A small image autoencoder, trained from scratch: 24.7 epochs.
Rows from block 2 of the encoder of a small image autoencoder, named by matrix and row number. Rows with one number belong to one channel. Each number is 128 + 24 x the weight over its row's rms, rounded and kept within 0 to 255. All counts start at 0.
Before each channel's rows are labels from the 100 images, of 14848, where the channel reaches its highest value: "patch colour" is the nearest of a few named colours to the mean colour under the peak; "top examples" is what is common among them. Only what is clearly more common there than usual is listed. The data: aerial photos of the United States (SatlasPretrain).
# convs1: grouped (3 groups) 3x3 conv (encoder.blocks.2.convs.1.weight, 48x16x3x3), inputs within the group 0-15, a 3x3 kernel for each
# convs2: expand pointwise conv (encoder.blocks.2.convs.2.weight, 48x48x1x1, transposed), outputs 0-47

patch colour: white
top examples: building
convs1.42 [129 138 108 124  90 106 137 150 128 115 112 116 106 123 159 141 118 141 129 113 103 100  90 121 146 153 120 161 108 169 116 121 163 134 177 155 128 128 148 162 122 159 122 117 141 142 135 171 115 112 178 140 170 126 110 119 149 101  85 156 117 129 155 119 116 126 130  55 118 129 144 112 108 158 106 151 191 144 142 126 130 140 129 107 105 175 160 133 117 152 113 159 119 152 100 183 159 182 109  99 128 119 111 139 126 121 135 163 136  98 151 124 130 153 146  72 138 111 105 135 126 171 129 106 127 130 114 173 160 105 137 138 143 105  91 111 138 104 156 182 126 111 120 115]
convs2.42 [149 119  83 153 130 146 117  95 169 102 122 110  88 106 146 118 124 152 131 102 131 119 158 139 152 143  90 103 111 115  98 179  98 137 144 150 102 122 164 157 137 112  91 104 157 103 129 120]

patch colour: white
top examples: building
convs1.29 [122 146 138 141  93 118 104 108 120 124 137 139 132  76 124 137 111 134 127 167 130 126 100 123 152 171 139 148  88 131  90 200 155 117 164 105 138  89 114 119 165 145 107 171 149 103 134 115 106 125 135 155 113 127 127 148 126 113 143 119 139 162 142 146 180 150  94 151 148 108 151 146 155 161 102 105 153 110 166 149  70 147 153 124 107 163 127 117  79 156 164 129 141  89 104 129 152 206 139 133 135 127 151 108 140 155 181 144 133 100 109 159 131 139 120 105 137 113 137 134 118 124 126 126 105 136 117 109 123  95 161 129  84 128 124 117 152 149 138 134  85 134 111 118]
convs2.29 [122 151  86 173 139 132 157 142  90  83 140 114  96 140 139 127 105  84 135 140 136 121 114  86 147 117 114 125 147 127 126 151 145 176  95 134 100 118 124 165  92  96 118 104 162 154 134 130]

patch colour: white
top examples: building
convs1.17 [105 145 132 137 109 136 148 128 109 128 123 135 150 117 132 132 105  90 124 138 128  94 123 125  82 115  66 125 129 101 154 136 129 106 193 156 119 110 107 144 193 115 112 134 122 127 122 123 125 130 110 157 152 101 120 146 132 111 103 156 142 157 176 135 155 157 132  88 157 120 123 220 107 100 114 102 106 135 105 163 134 134 124 133 120 137 148 127 102 125 110 143 132 109 104 127 111 130 152 107  96 125  80 125 124 134 137 128  97 125  88 138 167 149 157 145 100  92 106 118 125 103 140 151 122 188 162 170 118 113 120 117 136 142 128 131 108 133 133 112 182 125 188 100]
convs2.17 [121  96 127 107 124 146 130 120  87 116 146 122 137 128 144 147  92 152 125  93 116 184 179 118 158  96 136 158 121 152 125 140 163 168 167 143 170  94 112 149 145 118 156 129 133 144 121 152]

patch colour: pink
top examples: building
convs1.26 [118  68 100  75 147 148  83 120 159 118 135 111 102 149 116 118 152 115 115 122 150 130 104 182 139 155 176 163 127 104 139 178 146 126 127 100 119 112 105 133  92 145 125  66 120 120 104 114 107 108  75 102 101 133 119 107 133 115 105  96 141 125 119 134 146 123 117 122 119 114 120 139 150 147 132 167 174 134 129 138 137 138 110 111 181 118 134 107 100 112 101 135 101 111 116 138 128 135 121 129 126 117 127 146 150 132  96 148 118 108  97  93  95 114  76  60 133 141 135 132 125 129 153 134 122 152 103  92 130 109 114 150  81 121  83 115 129 157 118  92  93 127 113  79]
convs2.26 [145 116 134 152 123 151 150 123 107 105 121 169  91  78 129 145 140  82 120  65 144 140 107 142 162 131 121 148 124 163 135 157 136 131 140 122  96 142  96 129 151 172 120 124 142  97 116  92]

patch colour: pink; white
top examples: building
convs1.19 [ 79 114 113 142 115 141 139  96 139 117  82  99 121 112 100 140 142  97 123 114 121 140 105 132  90 104 106 133 130 134 133  89 147 126 130 120 139 123 101 122 133  92 109 132  80 153 114 158 118  84 115 127  82 119 129  90 119 108 120 148 126 149 126 134 183 154  88 102 120 145 140 197 107 122 121 157 119 181 145 142 174 149 135 136 123 116 113  98  99  89  90  99 104 147 126 152 131 127 155 103 120  99 133 114  92  98  89  99 153 171 137 152 127 111 118  93  92 109 115 150 101  95 165  90 118 157 125 105 139 129 108 126 131 142 127 146 164 135  79 146 134 165 145 146]
convs2.19 [117 115 164 100 125 144 115 172 118 134 132 123 159 129 169 109 147 162 125 104 189 139 164 122 130 125 112 147 126 102 124  76 143  89 120 109 135 135 100  80 124 148  84 132 132 110 111 136]

patch colour: pink; white
top examples: building
convs1.30 [ 94 111 121 145 106  93 118 109 153 104 103  83 131 106  77 131 154 102 147  78 135 126 154  81 126 125 103 125 145 186 147 119 126 142 111 123 132 132 112  85 130 127 112 112 113 103 138 127 146 139 141 123 144 128 153 143 163 145  95  97 139 192 174 128  83 171 120 147 105 154 134 131 144 194 122 144 144 154 104  96 120 145 124 128 128 152 154 119 102 114 136 130 146 138 160 125 146 133 148 150  84 161 157  72 140 163  97 138 131 114 130 136 113 141 110 138 114 121 158 126 102 140 131  97 152 149 127 167 129 145 133 151  84 140 113 181 151 107 160 127 139 153 170 131]
convs2.30 [130 147 128 131 101 164 126 149 130 105 150  94 140 134 146 159 130 135  93 107 150  89 149  98 138 147 102  82 121 121 104 107 134 125 101  94 150 125 135  79 114  97 109 167 132 151 106  75]