config.yaml
train_examples: 101725
encoder_activation: "mish"
loss: "mse"
decoder_blocks_per_level: 1
decoder_upsampling: "pixel_shuffle"
residual_init: "none"
beta2: 0.999
one_sided: false
max_steps: 4900
epochs: 24.7
warmup_steps: 240
Rows from block 2 of the decoder, named by matrix and row number. Rows with one number belong to one channel. Each number is 128 + 24 x the weight over the matrix's rms, rounded and kept within 0 to 255. All counts start at 0. Numbers have three digits each.
# convs0: first 3x3 conv (decoder.mid.2.convs.0.weight, 256x256x3x3, standardized in use), inputs 140-149, a 3x3 kernel for each
# convs1: second 3x3 conv (decoder.mid.2.convs.1.weight, 256x256x3x3, standardized in use, transposed), outputs 140-149, a 3x3 kernel for each
convs0.134:124132120128147133119142122123125098114183089113165107117122097128125096120157144129130122126151130105149125117139143157103154119128109124135132111141114161112131122167109119149101095155127140135124124099149130114151106143124120175145143118124142123123118125137126103117
convs0.135:094164110159114131129134134150125128156132123113112130160085130122121153118111114118116132135134125130101144135137084111151127134128143121114134160140158121123068118149159130096122136141112119113116145155152145085124148137107126121140165106134120151133123115133114142118
convs0.136:124154114098136135125143126109156138157105194104089101106112147126119116144109160107076132131154115141083175104147151127124113126128115117166137145130122115117118109105161153166140113090119102161070132142158115112107084141100173100161130118170072141116184109110127110164
convs0.137:132099166111042151174131149156123150158171198109050127127099151172117087051129176119089094103127159176043216087103155081174128100156175032115181120177081152101155155095135134167154075105143108129162104104154128132068024182073102162189164160071174093084116098128119148139
convs0.138:117122124133127112149134131116135138125150143115130116129150144128111141133124125133124154133102122122146139117093126136142141129117130138147139111093123138152126136142116156099092108134149137130122100154124155129136114145142132139125114123127134131129133125139098133119
convs0.139:119128134121126117127128122137110113148129133148134125144147133132129127114131120130136131127134126112131124114111106126127133117124114144139116130128129129134135130123106121133123143133143120119134138112139122130129126115120134138122125135116116127124131135132123131125
convs0.140:150136125119069189095205102202098135098108085175144129157127167123083124094136103117061141131156126128179108145145179066110101185132122132098124139137131129128120118094145140087177210121080142205099122039122136132191140078161127113085137131156084136158150159127115097116
convs0.141:114126152105141126136090145121150117132128113135133131089150102138154172137100137125127105135126124101150119133111111132122131130123137119138141123128142138109120124143151178089142120137072123111144139120153140106132142135137131142151122114105117127132103130134127146131
convs0.142:129126126129139121124130123106107103140122112141132116132130127135126117146132110142134131135134130132131123117118121120136124124126121125130128130127130130133133120117122127123125123129139135127127136134129139132126131125127127127124137139133127130129119126127118122128
convs0.143:111120114132136130123168125114142119141135122132102123089114137134124114140141115114129133108122130151122157143130119137139115127135136089145109131140127104135109149169124146113120106116149101136124119165118120144101129113136149143130123141145101147119115146119137135084
convs0.144:120115140111125127123122134141144115132141135109100111125111136128130126117113162104117146123118123145129120125126129121121130122142114140142122135124138132122119132139134115124148127125118110118128149126132131138135114125141141125117123102109126123109121139143113132147
convs0.145:104125136133128122116127121097141120175139126122151131122128125132116117150133116131122129137139134105108104113126107137148134107138134132121123127136127161167148118124113132157136133127126110143133115136125110143131144132104156138131121139100129115128111137131099137149
convs0.146:139132135135129134143141143130121121128120115133119118121125131122133139131133140139136134134134131133129127145126129139114123149128135130126134120116122119116116135118126122112119137128136141133127134125123138132129138120120136125120139126120139127131133121123137126130
convs0.147:178131126093034205149136169145127145114083159103159143090128161209136154085108149132085116087158136149172111186106122105110101075178196122136136106119136130115142152097136093134120166115152144137142131108112154102164125109158111074177164104123117145136143135085144122159
convs0.148:191163198066126032168153146104091133181090165162095150179144138143129117136147157177115116180121136106099080080100167040136135157141168144166102107099133144155134161107114092094123144130196143089187138094076134129203134084090138175121071075175095176160129101089166167143
convs1.134:111152147087148129108151150086172147133132082124160124124126115142150108139145148132145135124143065073144150155116132123155113132084158160122124106146142142097126146126135102098132154134081126132122116116123130103135111135104127133123141108131121139108110127181144130148
convs1.135:159147107123098115105148144147146108122113123102138147106145134149150123125094117122134143095145101157162107149158154094125070140146123150145117125125126127114136164149129137134084092131120147136124147133137121085117134111127128107132139120128116120131121136142143127128
convs1.136:152122154145143117123138111141100139139134165111102133114122115116121161150109117109156135123135112167145108119177121091143127131117127127129116115112157088137109075144138121132123131109128155138135144131138131130128101123117109126110147161134115098129140130126128122155
convs1.137:150147101122159125088114159135126112105117163142135117122131137134112128122111141083134159144155115135124142152111086128166101111101202158123179087106098101164090139181098157044138111119110170118128155151162108130124127107068141140110145158144142104107139152111117095150
convs1.138:149111127128101144137118141151105139098148120148132128133147083141099124142146114120084157140157105125147127129083152128135107154120150133082121147118154119147108101123125148123113115145096100102096138134142138135118121147138138115102125143122152139133151100122119137142
convs1.139:148140176115123125131113129094146118134136110156135101141113127121126128138137118153097135114172120109128138121177142128069108115177126125103140146134149126113117170090153094132125134152136123139135157148147106128116137123140126148106115138142133121128112141086126141130
convs1.140:157141120103152132150108112106128127163134127117102132104117167145144128146101121106156129122114132153115120147124126115163177137100103117136161142140126146120098107114124145142168147128078135135147145146136149113104140120120099154126134128143105139148119111121118132137
convs1.141:125103165123138105132132143115117144117155122124131110120127126137124102119143160119139082170139117115097136097108152162125144123102113136120139128131093135126141164142119109139145112119120095143140137122132119141151108158122105125128138120119155128130106093151134140139
convs1.142:178155122142099129106142136132119149108128125138129132132116152124105136139145120147135104141098171130142112176115150094106149120142141104089139161126152103106136147085121162130160114110090148112115163151126110118096145099150134148120121109152111124170127095143131135149
convs1.143:139139161173129124119128140140122109140101144132131122127101120160122160107150142119117156146116112117101136107131103110163204153092124125147126146113125125112140115125136128115086117116147134126144151134149153128129117121099147123118135126116112135123103140144137129154
convs1.144:115140125125119134149112125083149125169108130162096149125165105117112155124116116135114131118152158136127104109083135145142143139096109141119143087125103146137123126114103127105136143128147103154107112142097138152132136142129122106140117133138162126126124112131127117143
convs1.145:149116173161117102111130138106134123151119130135121117131116100132124148152128126132151140141144085114123156118122097137168116141116153127109106110122131148175105080115114152150104124128128139123119118101131128150146135104120134145139113141119101134165120150152130129099
convs1.146:117148139102143135124135103129165144089105111154127138096117157125164110125123116135105164158109133160122075091135148124140095157105131142140150109116130111133112149095126094175141140150115119132108125146126122118118131130116124118151122114132132136139124134126125117131
convs1.147:134139123139128132118126097142143105109155127138110127105137164164110154133101106148121124125153103153099107119104160137137115124134077108131118126117149143169105112142152150116159133161108128124123152140134110148116117126120132143143122134131128122128114130121131126137
convs1.148:127095128140157130107083148140145108132110137145102133127119146106124101150104171122089118108100147120183122126102109109169157132111156148130115135114148100119142101129132133105150158181111089138127154165128139148110147133102135116099126138141163139130119090093125125132